Weights of a small self-supervised image encoder.
Model: 12.1M parameters, 32-pixel images, arch resnet_bottleneck, norm batchnorm, activation relu, depths [2, 2, 4, 2], widths [192, 384, 768, 1536].
Training: adamw at rate 0.0014, 17200 steps.
Data: trained on microscope photos of single blood and bone marrow cells, 22.7 epochs.
Rows from block 4, named by matrix and row number. Each number is 128 + 32 x the weight over its row's rms, rounded and kept within 0 to 255. All counts start at 0. Numbers have three digits each. After the name is the row's rms in percent of the matrix's.
# short1: shortcut pointwise conv (model.blocks.4.short.1.weight, 768x384x1x1), inputs 275-329
short1.34 102:107132116110102163117146080119157106127144028131118120104070160089127181143113072102155129080120168091108134086166142097174127063156194115088159114148083124109198179
short1.35 102:111104121082111155104153104111130118147118149087102111093057210106118109144145080168152120154130100076042164122140131137106147137123187091133138140089086090157173123
short1.36 097:091132191109131117075188066138150060112083061123139097081061208086160103107099109144136142091094114099110075138118141138209180063107161162139150145095136098102190053
short1.37 101:122128166220116196091129187110114096166211119167095130097138152123187113096138160137084171161129130130106158077071130144121128100116109120112119106130143117149170154
short1.38 100:138139135130161096114125144147136130162119134150072118119119125129144088077162160117134167124112153138110150109065163150133132162121124128127115125070138134167124132
short1.39 100:146114113142139105103092087175077157151189070143173130143153142155129152144070136123151121077201076104177098131138097078090148067137125053167145133192186154179141137
short1.40 101:146115130109162127088092138181132127114139157055121097111140094136125113123156102103117112135125148152126125134099168142073090186123103143107138102090120125168106152
short1.41 102:144139144154110128107178130168151114150126112156178143093127163150144098047174108132099124060125065131165159088133114131138183126191145152117181160148142101151122122
short1.42 100:144116135116087078145131174074108166143130086089108104135090122117120121157108180136160161122183102177113175115090084138126047146173105138132129145081086098063217181
short1.43 101:144096104126161166185111151070127164128172141150105169143158154113132086136103120111138130106153091105134160109176143127073119109117088122127154130099182088131117170
short1.44 100:138122116122124216116184166089207097127174153127188123128170186105134146157146128135126125181117207135142162126125171160138091145089104113145148090160166150139117112
short1.45 101:164123100129076169135147118132188108136172117126124140184084172152175094125127093156097146080138132122127097137091150134153133152172170164141146195086113111143129123
short1.46 101:087120133092138132100121106080163159167154088153124167125120166097099118148151087141142068098200124117132190142148101077035156106184162145124150085086145104130103227
short1.47 099:166144187097129145149091098152140179108082139104091158094111103093099051145204104114129179129151120091132134101143200094118072066105128073133142078097084141140139105
short1.48 098:105113099097137107078122081141118129118176112111128106081097149125137146153067124155149140078110072071109027101135116151122164100149080092135150148128121098121184103
short1.49 099:164182138128141087158183090078102169172130083152146157152104117072116166154127113154153120148150141152150178095118126172182129171137186130125155163114170100061159137
short1.50 098:078128121118133131174151105156140073113129120138129141141155108100135127091160136089103090098087054108147174081156133139134171131129146131091143161171133121133063105
short1.51 099:128173133133168175083103121102195080065115065090135164112143142096136098141133102155118154108172123173145152121124144191161117121143202111126156106091140130168128121
short1.52 099:145139149142124127106135137133141157157116121139107088111175064117095104158155054143121125186167176126150150103123105156090103149184148147135119098131137164171048133
short1.53 103:111143118079172120097105139113106106115124094135132118117072157073157126125113110121175133107160065104097060110116134106138191092087170080140150141100085042107149132
short1.54 098:113126092133128138151103106114071114094123180112153255170133126108103127123145122170117106150068112157063143173118113104132162150099094134138095178124149136107151132
short1.55 102:118138069089143072053151118158126091129158146135087105099126194071139157131137079058146131126085115133074129141118140137136144027070160123095156182176106130114164073
short1.56 100:081153090119183154091142093123165105064144087149182217108152205080105170121142176065118098069122103138075100123102179139078172085122138170129180138135128175117149104
short1.57 101:142132072151102154127148107157112108161163145186104115154084106162151134138178111080131086060127058086159086139105139105122157162120133127119138186124118140111130081
short1.58 101:142129140157179172123167139156145118134154103121148091123106146173119119147100072119176110123138098145143059171140159145098118101177078090181137123150190113114116057
short1.59 102:125150205154130100138142109176122091148035149107120185077114175137110104088170106141097157086152145146140137149118141135141117113123145099154146168076139141177157123
short1.60 099:153098132167095117168137118155104173145185121226132120148136139152151164121125177111116157153191163117200114115155186116095126143083102107162143107157138170098121082
short1.61 100:100118126129154125134159136155103088090182076137143152161154204160140133185094165087123143086118129127055120143137118196101170073095154117116116115145084099138170136
short1.62 101:083118161193167135165163097117128156155144094114118097179098177132081097139148149171127130130130119213077162158087110060131171135156135176104114176126132107089162130
short1.63 103:128114141190156180121154139085156127052100074118182158142058144121127160103157247149201119110123105144190100137115074092147117135170141118129162159125127183165150169
short1.64 103:158184089142147114118202137105100175160132125149097121107116130116128145161125107153156136117193139142165120122144079170122150143105112074130101159076118070076145143
short1.65 101:091154121133140110080096092144128122150147151164172201149154143109128144182109114108136122133108117083075095159148110142118172091128043038162120113124153029157089169
short1.66 103:124156125145101130155037188055124117043132082122100201133107157142095136086176156171144102111122140143140161113108100115094159197158108175118135138154168180104142142
short1.67 100:169160162172041139098091125142151177159141123095132085106089118122087077100108163125152109142126167100146145106157153098107092134138114135099115163091102175166096132
short1.68 096:137129168155114116129149072200117163126109089115113134109131160139170061121101121100127116086120130063125082123138139130111125055145085059114154153133121108116150127
short1.69 102:112076112129121147089107110117154158165178159182098116098145089128036122162197130101167081144079187117093159117069143126117159117080153083058120162143097130108097174
short1.70 100:155145134140127106133132178135147134106105154108127156077128083081112154112174132090137161087134133116130134044116147163127179088087130163116149155146117170161139112
short1.71 103:101105182128125089097112094138129117095174160107135136137126150131069108046062121094129108148110129082110125132115158121129100129120150039114126143188103065169110133
short1.72 097:146123110156111137155159134157125138158187104199149086230129163208163121151106143065103154116191125128145070145160138107126183167186148096128139189122099135108146102
short1.73 102:091096049120119085201104118092075117181088111111120098115148137134112166135133116133128146154138163098123165141159122139094157145133166190146162143100111161119112159
short1.74 100:117110108117083089161147132135075163103148104145139124126088116099110137096077133167114136112170127126172141133127155089095137108144164089144119090162149155143138155
short1.75 101:094101188139080077138075121114102149110164142126131189141176145118113133147107152115134168160088144146083146101114172071128147118126149060100091133136120150113153126
short1.76 099:117165138116143105096100143112171131128106099107127162112132125140110144105123106108086201141154174146122111094136170201161139104096100122137115156090128102142147128
short1.77 098:147110140151176127125100129086127099177104132165145128161195120117106149140230119159126097176074130164110152119115124085082197091081095210114105139129159125144111136
short1.78 101:125170191105160144167105089132144191068181058159186111160133081079092132099100171119129163184142145120151122093135191123207118065099146112066128092117129141157099136
short1.79 100:114092104132182067124126127121114097199174085155130073160150164126108115138123103137198092093089103138098126149093089146094156063122078116120156141165149154140169158
short1.80 101:109151146112120190114137115070180120139137128120164155194111133090144118134152160141170089109147142138123148123082141092139176202149149107099110187112139131130095111
short1.81 101:115052166132039120140130105164119101135111126152093156152135134110179119107163099152114107101091105074105120095167198085088158116079090108146128138155118186162132111
short1.82 102:071104106192147143184139037135159102123146078135129121127085138116111153130091130100155106152103092115124140110160165137114163071148146136151135151106173131096120166
short1.83 099:160110152124142095089140086095173151124133153094129097126151113123067081069125113107177138138102153137130076114156167142130109122122112048094136111086114123184066107
short1.84 100:085097156160081116136138110129129144103137092101161212146150160123167101212122057125086173072129150118112142137175112115103109135142106051154099105103160083112139130
short1.85 101:101131119133098168064121126114149127067113094091192207123068174125147151143173082159097146129150152131148165126117131164167165194099108086151096180100148159132163142
short1.86 099:093099131094075114129097112115177144107124105091122106139096074135117140163121209121212082153114161121116125086162155091166133134134160093077072111081107146137061074
short1.87 100:123126109143131092143122108088144104138149156113148193140147102133095165177105064148123101149109087048099076148162154175117161094093089047123126146158172095109160152
short1.88 099:123178112109112176107154143101138147098130043141164165166141155169153130108104142155137158126176085116170095110134128156102136179181142139115120126118112134117141135
short1.89 103:081088145099115177111164104137066117127081089119139109090088196068172118096127103107148159112150125058097154115157118108095132120107193133144117130100121050161157155
short1.90 096:130094081139184145146081152062156099159179144142132153145190115163119151135128131091128084171116132125079130127166085142133127109130076118134173122176169101119094146
short1.91 098:083134146181137145084126116127141134142136118111136175145154111124119129164124106132123158109122131109073122125137109130106133063135074029144124137139113079104170136
short1.92 100:111172124182132149166149129142146090094074111142049130137144137110146124110083100108051126163102149143095104134149169117138121118138181168085100125124139090153103074
short1.93 103:136142212019083168096130156147172116118128144086114132093129127084140039085171129163161141206063165131124120112068167141155105163061164064148190115084091094167104101
short1.94 101:099141144127115130110113167120144154069154191099170178173097129165121152119103158076091169134090140081101085103116167116123099150148155133085120103114099167138155166
short1.95 100:171149116153142083094115159136134120148145172102113065071137077110136135134156085087113168081135170103079108100100159118088078136149173079114146103117112112113107137
short1.96 101:119088109072112154172135112098116160102074116121154117138156086085136109147171132121078131125111104125132137112129094146192083169111146151161105159120162148141085161
short1.97 101:073084154138137141125084069104091154096133120033146137112119062137093107125125147144188094192123140140170134112129160149136103124098078096128065175126188141124072121
short1.98 099:160118141099150125122195129133108176095145123153168115123062138109180149150106112116127107099187111166174151161117135153128108153089182069141131176090143092095138155
short1.99 101:086140076105084134108119177121127122122150114126130124128117151116119122169096117088125112119142067128101109127109157139140122066131101156157122106163125159073214076
short1.100 100:139145132123079183109157212103211143134160090133077157128158159115150180168088126148187160117150143137167131096191150164115121088162167124150152079127100097107162099
short1.101 101:087134158167180059035072128171172130172156166083093169095160127096066134104148102106160128105111116110120129152096130173125117132159101097104126105129174065155118116
short1.102 097:109123131158160119117094108152126086162183128135137099175194098129129131184125172103122129126172126152116110195162075124085126068149068097166114126146174107125109163
short1.103 099:146122151082142115078125090163101085170093172142090135145219138126064101131143131189103125111156130135139122135166125164096200113112089115128096134137161065143078094
short1.104 101:150167119167139140122186133119116187175138100217135105096044087114170145162172109101120161132183096070188110100106138128135127198129152123137167147124128184126155153
short1.105 101:116132105077140106107119094188120111151121104097114121177119180085157079108145114064082083098121127120057098182130139110120137118109174086104129115186125079147111115
short1.106 099:119109115138139137123072150078149122162126145194139200167225130098082151119182110127120133099155130128092158117073137130096153088153102135115129144129130071126105175
short1.107 100:099137144087147143074080165061151192083156169126156159135129101140106127132122146160119145113176128128154159114117173120095121224113181141136137141136076214176148175
short1.108 100:066101150142073083095167051084097079169160034118131125090079162033172063132114131147145123088126137152069151111129132100143147137140197123107111144087196116098111120
short1.109 098:113132092110119163141142182075178174111145103151165098134125103126148147171154172141092193113121137065150091073106171168130129117131134170127182104127087154116160127
short1.110 101:125128127109132145081200112120164076144171126185142116150161159168107112121106186072126105128137097068109119147114166152105161058124120110131127167156164123122111131
short1.111 100:097140129130157059101156110182075140160172228133115159152114145134072112113150151078153050067136111116121112137106087148028121151139042138127038093109172095101107131
short1.112 098:129087129171123162103101109125119070141184147122123195150252118131119138190139110156116092158130137139146107160109112149096128086091053014141105104165162068161144098
short1.113 099:125125127145114128098147103090184114129169105100162111146141170167103121107152154132113104118116185162094157141119137125134127128146169148136076122113156131099109132
short1.114 100:153152120111127125109113144117134101159154185093133119121144115162093115176085133138111185124152102113123142160074145173080125137073100077199121088096117097129171147
short1.115 100:106099109232138100128118162110156118200171147114105138133184086131121167157153121111086085132167118145139135146104149124131157149143119084109090144186154070132131168
short1.116 100:131050139139082121112053125087096153115198090154164122121162102130068110114126146168149136179142124133176209095126126124092099142148142101110122130163158177167152183
short1.117 100:094117098113126096101153109112074153172167116147097163128139182121090150156185105119201080085102151129151239131097102129111151129214158142105105152088136178108132139
short1.118 102:119121064156138144163093122132157118140132113128120097161128120109145135115146106101116093143111155194122202108102133117150128152128149195076143119112089143066077114
short1.119 098:170079180094085079089134088109063130120151134104148145132143119082124134131139106180153166173143134126150184118089078121140137176130179097152132162112141076118145125
short1.120 101:154120141136137106138179091147084110140147146163112120137167124150123158134160128080113122101160118122151140119105087097147168133128095145137137129188138132088151152
short1.121 100:106159134106124116162126144201089103141095152126109159139106108079119090109122146087072115135109114140090110112074140176133128114137079156117128110142120136145133117
short1.122 101:150088116142114154123145164174097131186156096142146109117139143134143152171126045156183044146191131155110158158158063158071145140115121108184100139125187104143108132
short1.123 099:143122139123130217142139142140138059095116103140139095156109094105173172122118181089085094118144062118171118112184113127162099151151167137106159166180146085139068103
short1.124 100:103071153141099086122154134087102131102147083140122102139117160093138132108090132130125151118114114117149134140138085108060098085168120123117119102116125116127104166
short1.125 101:086148098142174180153112140099143132161124106120124168159116109113134127116177195125212108173124129153171115106132114115133157139118109140124140140163137209071124123
short1.126 102:175135135197168121064166092147108060193090100119090136116128125140158101071107078173132161140217151149184135165159114197096119102155080116164112167123163139142100118
short1.127 101:139119173089118058120109070103096165180154115141141126113142144147118064131139106132137167089165136139114093103124109089102148116146144101138116129121187084130115102
short1.128 101:131108168086100144112073174110153121170121161123101086118156135114117125106215156168078161182130127180131164116139147116152145118130108177164060197108131225120137067
short1.129 099:130170172129123213129086129141193085101122090111150145125053166142142165084146131133147130130125160105121108153141133122134104131163107129127131144113115155164148142
short1.130 100:190108106123107125138132082127146171081125142104167073124130076137091136132143155130102139128133123095166115127131155096110123130067117120130129141118123118113071169
short1.131 103:165132147097156128135205086129106123136119145164175131172120132128082154141175110115182145100134141122166118135147143144160146144132125076130121172071114182086171142
short1.132 102:143092107095154091152178177057104125179165101130132060115163122119107156135163161128121126119129096156131140124126045135131128174129176115112111093132125125090112099
short1.133 098:063131139111195128121089114144123120135112089145155117173102105102117125156152200152206116162114131134143126139125088122147184154134138115084133144171145143077092168
short1.134 101:154118134074087146095069104073105201132090145103119087144088112086122088128136127178140146204142193077158176085090176116110108172139205123143152137080101152182168207
short1.135 099:114121086078132105122131138123172120139165113125133121112156159134110096107102097151189110144086126101136092139178107133130166115109202114097166095145139094155117080
short1.136 105:142093111131148171122103123149067145140048111049106190133085152107128088164173090157129149110131169129094138165174092099115117126125041130141096183074144109110171119
short1.137 096:104142103163143108115066067174106126126176142151176166177154073134133115165124143104124126153104141157137105162109143110107116113140092131142083131112186111101105147
short1.138 104:114131114091154142104126137089224126085145069126147112119104124104142188138112118067149140093159146081126151083105189129123118107171140089065139123104105144153134149
short1.139 102:129151110186130132151177092143073117122178090158094098081111144158205138108095133122109130150157100164158164116130105183128104148134183133099146145129153130082093137
short1.140 104:075153108152186135177141111146130189144114092129146119120100146099124121145142168192165145180164101146153114121075089136121125123115131192143156125147142255122168165
short1.141 100:159138125133129182130057189155186140095140215095117155111143122112100133163173074111153152118157150087119104063131167158073120129165129131138147108144119071160084098
short1.142 100:135117116187117070147135143101098135132125079168081131160147129100158170122140147119132164147179078078191111095131134098159153147090131119089182105207156150144150131
short1.143 094:098178120165140104149152127112107166219133149146111177179160104151136152134133123108130111188103167137084175140116117109131132085117081124129146138126156171125141152
short1.144 099:157122127145128128101135116160088112159175083181152113106156131133163123089173148128133104098158113168170110115120092163103155104166161115129151168187164176137101120
short1.145 100:137067119062126133104128107104095157131134083135201137075093152198173160170081128182182095093229154121203135112188095157108116090127137131180155163131125143095138104
short1.146 099:109176116103159111134100139112164129077089186115112131135161124114058117145127115170088113124133099104125129117126201185101109195092135146166114112082165100145126106
short1.147 099:150092146148095167152113138083101133089222031136144124119127141122117178110087161117122098171173134145151133109140118125124134106143139119161172131176165169077124110
short1.148 099:145131134140161106123147107073151122166172081131207158112180114170120142124088192123078112100137154184149168145113101145112142160170147123097133158131213118078078153
short1.149 099:115120186102119193129108109134180108144084091144135138129071152130094070079198129148108140150136141146139122125089125134126147139118081134138104205130169186176137150
short1.150 101:123108157101095103086117094135147125112142086112194144126115150142116052148077148147162087091159139129105100194097101089098104141152123133154081143072179150126120148
short1.151 100:101125229145094170100171127056113097116087111148116164087150143163155101084128183156102137143137106127171139102099177140185158078099192105093148075131097110171205091
short1.152 098:114136133163130122199138094133131162177211134166129137134146081129127084130150110078115113109135133195123143120145104081092109118143126066141117125117154141063113106
short1.153 097:098148097145154174117123069121128119140072159180098184164209150116121144119132132107124146123135129140087133123153158132099129087130124157144107129154168099183120127
short1.154 097:137109168147101134063128144095117143233131155138075112123157133166061116133169073133120093152101179157109162096105118157113159085121143141115134170102147065150135162
short1.155 101:138177171149126222158127169108085155102162123092123176137111134136118162167114118147163155150178123155173163120142185113108078127236175132175127125137131143124127149
short1.156 100:179099123176150099168114186067086185124111144083122122114155150189145148146129123109135130118155144139199151126145119136121134124211092150146108142111136088094162181
short1.157 098:113141150110145168141133100153094113102108112135154139137113209111145103089119104147152165109143108137108125156072130184108155150160135145117174086105134120115196151
short1.158 100:130115120131088143099116092160091131128142121067113158103130186141158099139136066192081178163141098145093136148119126176095088138125117104158139112144165106131137143
short1.159 100:104142163147132203131146152130094142101114130099093132090126147100144142043135129141093211165097131113117160118104127156148091120094166125056099137092144130120172100
short1.160 100:185080136134162143062167159071164122090176191179124160135197168106054172102188129144166108151107120167139131126146126149097194188102103133103128156116145130122107111
short1.161 099:120097120139160164107092153100152160136138085139129115129142129144127124101131125128180084100099123163106150162168107076103154124122169158137090131143154124110143146
short1.162 100:108116124128157128095106090121095038143133116132105109123172132121070126078163161173127090184126124184149160175164096120108148129116118115105071120181196083127152144
short1.163 098:115110160098145122081143186154124087104132236146131155162152127113099126099174148123147051107123135151127117140130119149124203132096122079158141147117134098134098118
short1.164 101:139084027152105170129080151156141154189158157106156140131111115171104133142163157140138111145136154165115135144124145127134147123153134135157149173113126192124076224
short1.165 103:102166085147135124125101175140118170166162255095053157149133073127053128148174149089091115124099141115115154125158107182099111170124103106091034153060172060110077181
short1.166 103:172125100087177142150097098131088148136110113162142115146140132183121152117097215117154088078110088101153107144178111122149128103135147179115150136146169173152129123
short1.167 100:165088156142042096120125087143128088162171094127161109140184125171130086152090149164103092113172126160140131160083121108109132050173096094157115115147202120113132093
short1.168 100:060085114160181113135144119162136142135158076115160090083111152153157134173137181102152170163109121122103070116124098128135139110152082142117207120167163171176153156
short1.169 102:130160076139134049128064123134090152180174211109036152165139117102049122126146108045120060131133124125087134157135124129062131125111089155156059142149157110150073136
short1.170 100:198151091149122120115183142063123092096129158117187127103168132179118180166134124164161038103187142170126162149183091189133126150132168162160120171110165052100120146
short1.171 099:081179099083131115104130122157184158187160145111141103118114160096112109111141130093114133089114160092045116118082168141105133053096140141083136131108121130108139134
short1.172 101:082103113101113089104162072155116092132134092148111115125130148094126112106127159121108063103081093109123123134171108128106160065117163193114183159132157094129137148
short1.173 102:179121112113142147139151131189151177091112147130151143161151160131147135156042109110118177085151145097132089136184157117051146067134129118158126140128125126189130137
short1.174 098:118130157130163150131140114122103128164133155160117133160157131166097152142123202107167119152137144164138120091146105144097154094153096085108077176120156146126080071
short1.175 103:168158131132129145166163171118103124141074120200146159139101109117151164153135115140161158123155167152184095070145127182191171171118135130111185134091110057096109104
short1.176 102:147120125094171153096131090162145054080099159166081124126171129175135114095118133106073111125122118109138118155142133161111167124160106105105156155178129085158079078
short1.177 100:146195127180148153168099086202127139075117166114121150094106140183126120087100098116127136149187116107177140171134152117070099128135130084165134124142111134154144163
short1.178 101:124123081105181070143156126090165143039154084153119109115170154123103165146048109092107172111110109084093109093213175153128153062093118140146143153121117139133116084
short1.179 100:116141134141174106137116093098086137117172061118176143124160176127171063091124101169154141150126101096125141143087111178113127151139138091116160094145147139174130180
short1.180 098:133106168089100167155102146111087126109130096255120119154147099118103109122177143151139124135156126104199098099128186064105205123126142085090190156141087226169133161
short1.181 099:095091072096149062147127084146106113142115106108171114099137150131147123138115074124134123149092135125095115162122107135126120117145183151129093090117141149109088120
short1.182 096:090111125134193106109113111190077134129114111096137104129125076134156111119152144086098146099130127151099123163151125105138110137134103170114157144121111097118117171
short1.183 101:104111158146132137100148110161141123144141149102108123099142163124108127095171121082139116109116143164127125132135099130138133167160102136124109135127141084094134119
short1.184 101:108117080144134135181127129072122103180143177167139094164151185149122156090196228147124120214061148191164181144139104102143154129180140194112098177102109156084098156
short1.185 098:082149135068152145143153129066137143107128089095195168113119175146109094129090084157140140140149161108135112153153135187170116105161109102185115144112191127087127100
short1.186 097:084121127111148100124109134111159148157133088110180089115173086121119156137166152098114147112153152139137173088133138119147148127150100160141129105146147157178103150
short1.187 101:130138138187156114154146154075119141177119084128124123144161131125105192151138139089093153140124125169150180145142092119173112121160149162137096097147153169093126119
short1.188 097:130123105122150127120120130130090098175177104187108138144157111125112173122133176122161073160145099119138139120144114107075170125133068102146139139184189160135129148
short1.189 100:115110161115158092086155164126099150181145198167135146151188145135071157148218156132109081117088140152140146105102072161118183152105114124126105150126112160086127129
short1.190 100:127123113153148120168131124113158119117131120149149141129186190160109102184073117097181143112136138088089110116189141106062169077166076116155150112108097085117128173
short1.191 104:141153090162128131119123160120163179143144169128144108061100113120115178092142144117151108090106141106148101104132121128140124127140171109120127158075077095075126191
short1.192 103:144110105138142069194186121115113160118116147195126121152141100143125120150144119117104085122074120130118143134151077130172153159123143117105112171186175116078102122
short1.193 100:126110133142172153074165134118127077131119068107124116083156110142144126111105049133192139156117130164093094133104103179132125127141124095133081115127156049089097087
short1.194 100:138148138157166140145102156105141185129181131095142098136188183122154129176119154092145119082136155138083114120131168111110129089190111097153104137117127116125166125
short1.195 103:187127102111105130098131131122097135155120098128137126156113107137121153156115059186146110147176123115164090159119086203150145145117117073116146164125148078111155112
short1.196 101:076158207097107144117135114137191135080132103125156080123097103119072113086059120085174166156113095033130102106119179090187119089120121051125144101128111103143084081
short1.197 099:135154137161109168111153163135156128132128171138057140128146118167134175085164072103107116077138124103146102090169188152119165133134104098116147113154088106143136160
short1.198 099:075099150163181148114146119160169089099172078146208153132134157113146077133139123142099139144124108117166073200116113145158172131139093078123129172134143127121125158
short1.199 099:106143126129167145140115116119085145092068188136149176166158113109119082149110142114129167104107159131109100070132188130132103099041080152120127085140101124102200087
short1.200 104:146171080106118148124141126111123133138109115099191124113101117109121139172108057152147126131153167104095131143147153186098152140143145146211128134133147064131111080
short1.201 095:116126144116119128145110114230098124099162172094108161166084130166153083149152100124147137105116184122106097144165156056144110083156046123133125161101146127092144120
short1.202 102:074206117143159080168125091126083175090119183133107137113139132117141144138134086145133161121156087104141103136130171141118137103084153179130145078184133139096153098
short1.203 101:166122126148103097098138112094165149133197091092182099160099142101150111118054179110133104090169156104121152107128189076122125118124153084122096161115101141090130092
short1.204 099:113158105142174094150148108158105165177151255124100127112118126120124148105091118093199115110116090085097101142102173155082116128115101150135129121182124133143123146
short1.205 100:145165138255118165123145086162058132119128172113112154123117156101120118107136116206049165164129143178194139164089141171140121126129096182126163098176194097101143104
short1.206 101:124121130158125114189114054126128198076091158079117179125102086146073100145166131071136133138140129141190176151114124075110100191099138090132160138124148167097106183
short1.207 103:057154128185121123127096143151073192101135135104152180115126098079110100118135031126145146109121145127129180098076132176115091166114049080088127127133158127140121147
short1.208 101:135152157074141139068112177074141147093134137077077095136055140100088147151116090136142130177131083154086082117131101148141125104093121106175131172110058098087178122
short1.209 101:113138196155139126150172106126180080122067107130143156124103122101120142118092104138147159132130133170147124118138136091203119142124141094101118165133102154114097090
short1.210 099:084056080158081062127154064072062138170114075155123085100151145133141165147129151158167084175151122107161145122134096116136131149114151149135124097140136142117107157
short1.211 101:139083121167176145141064180144116133120160132126114128124178122145141207151148117150148126101149154139102164057106134131124139105133151147091180083160100155173149175
short1.212 099:177118127123109202148101183097112097143155078138049063052122145165153115141147137137103180152211102139145163098142104163142065112141096097169137141174136121144149184
short1.213 099:148131088139132102120097105155137189118125165016102137119094173157125084073136120097106108152173139125113139112127162124097122146160142143111140162130110114109137119
short1.214 099:142134200141097183146099176060141126117088114142164161154101083087123142136112120204144081115166098171169138135156135098191141135129185174131144102137107111142117109
short1.215 099:098092174102039056110129162155114093198160079158109064141146125136124159183160138133113097137119153127143113077099127095168153067163114085168121137070130084164117050
short1.216 099:117090171162117161123115137062144106136107161153149204168143128137143208156152116125140107192091109143100178104100120068136137140109188110115120137106127140123126104
short1.217 101:107123060159123124168092154100152098190121112156153094100140134142112151158173162158177147173103148180142114096102114193168125116132099185131135119162140177134134155
short1.218 102:101139133144116087098119173123096125150148170092148182132131149135099137128134132094180098076146120109113153128094097139082151228143148099114078122098124151162117192
short1.219 100:165124141097125182102137182107158197089140074091083068107144121141121209164086102129113186158168162138150139066185156130108094064164144144117144132140089136128135097
short1.220 099:063171128145121065108122109175102150155151139139072159097094136049110126117186078121159092094104186123083187122118182111098114106132123089100130189064115071135109144
short1.221 104:104108053141103079189130096138098145203179118143102118154121158104096122147171148115146117125118137129112147127140105109127125101134094206139116107104154228125109147
short1.222 100:126148186159091158093122121100133119140129136139172204141095144161149151073148154188155110136119125145161129171108116113189153151164108129136132200150123153079137152
short1.223 103:115150134083107108100143121129154124097163109117221142148057140111136067122128107132121111208067160136062132123056163130145142121068105123135094139080115137121122069
short1.224 100:085110104127114200114139105142144170095123156112165182145137169078154043128163115145093135182111116088105177124084145142079166140087172107138150142096147096174168175
short1.225 097:166102112132111148134154128110121138166211085224149081158160106138139141107139134078114055085139071084103052154115098106114200129115122112119093128139117142116109088
short1.226 100:101136195094171149119167164096134114147122146172123119122167137170126129114151173080183094138148125080103121127126142110110096134126138048097102128123099165151151109
short1.227 098:147124117164122097069171052124079119192109161174159185151155121178133138144116174141165113147108137092149134148124096154125210078149095089161131213148195060094127113
short1.228 099:132108138079057102164129148147088173135159117135076176130138118101145085184141073122063114124136177139121107108133150074126117093140115121123161081084107076106106108
short1.229 100:090078135184171076185140097114095159169130084144186153189167130131126167182142092123130155205126063107116147120167121073119199114118113128130123100096153148099159141
short1.230 098:107152161141166117173208118119113129102161068153149102153111107132127158105102154114094141133136076106139080093124125147173141105103132096105110159135106164039123116
short1.231 102:121112116166192119051114158092163125114205152141149151153186096117084174115117159096073110124185139156143127117071129150103106141169147079094137162146094143130064183
short1.232 099:119132184151133078087144082162128129125095137106108168112059189129173146090103107122201113115145149129139109170108135029132154114127157096119121129030130148140182142
short1.233 098:121128176140134168060125121145117062147126164154091162160166119180144206134128130126105063147088091141098138163138077140119177094100072091142115132134146075125103121
short1.234 102:129129187126138112138104072156133143134186122137131139108167113149077104067086125125138131153129077143144137096129127132126140126157062049086148118145153130180123116
short1.235 100:093093065127087099159099119121103117160121166118144133125145150125104165135128172170148095167139162137142092146143135100128174123147111186171088137162204138156091110
short1.236 101:179124150113159133139122197126157152153176127127153098153161073145083130145166071153127046149144176185127191108165081198100111148151139102134117153156155114131085148
short1.237 102:113069160136095204110046141111106084082100154140091155077182139180136117126076195100171109145115087139135092138157186114100094166099123100189110143146164150171111143
short1.238 101:139187181163178092155137106188134143076049099111110058105078112116207151073143177119112161132155159112173158118148136115193067082129161116104139152146116147123122104
short1.239 099:145103140172114092112144082129069081147180155128075113139152112122122074120159141195088163153145130140082150149073128146144153112114154118101144077104130111152134131
short1.240 103:180087143223174172138152133118133171140090114150146087133078092109162144145118121138167132168152135136180105061101156158159125121113097117114165129115087190117151172
short1.241 101:114118155087088178113087175139173130125129098094085046093135101114153106165150179111115150171165120057153081126107152122121074107120133108177142072117082125194167149
short1.242 103:132198118111134143093121163090153131091140154090128110137122143108079142136115124156096153120152203152142143092141139191062069145186104110102114089098101149089127156
short1.243 100:090121116146123100158115142088218123140141078122149090162030155132139119162136085136160111184058181103062126040102137159129122156143141139154165156112121166140120124
short1.244 101:146174125114149074151134106165077160136187203101115144142135133132128091099080095105208104099112023094111141134105085110080139144143072097112107113111165099122131126
short1.245 100:120156137142123094103115125097151155166187141121174192160131136142117163143147127122137074166078132147100186167118105147098128149129139085112101192141206130097119125
short1.246 100:180128168173137189124095128092128100112146106159065117131122146157121112056108129119117213123161118100127107149108149208135089149126131108126153090140096155183157159
short1.247 101:071123140093144135175110073154079116114142106119084110101131107102115070121128134111128114157035122111141149111173153119115093088100107052110160114115152163200110128
short1.248 101:144166132128111114127173140029112147101124086118154153135123125127149172156147128166113171103112125130201145127123144179209103116199130095166149096138134147007170136
short1.249 093:081135153157138147116134120178107118146063087117092177121081118101130117132148081128107145118084130113101141134083093086136106123096097115069116149126109126118169140
short1.250 100:106074153076110144099112125081164105136154106124159151130149129092135081135140145097097113125135125159127151166154182084121108097158103101138139120121166084156140183
short1.251 101:117131142112083094132128118175075124154158127136125112068169104069112140119144137093134120074140100088158112093125084083105159150133124089088118104182122096175179172
short1.252 098:159130125144122157161122085179072156121094108116133175103146123088131052146198121192075142139145117142103167119157140106117121124090101127129141100139174137192150153
short1.253 099:138231135078126124107104109167170153089084243145185157145156151134106117129108109108083156108141108136118107152129219144123105149079102100140099087085109142098111071
short1.254 101:090131143036159136149145096146145089110141035185130148148144153105122118089084091109148128110147124100130122133167176128102148118162117096135164067102152128134102153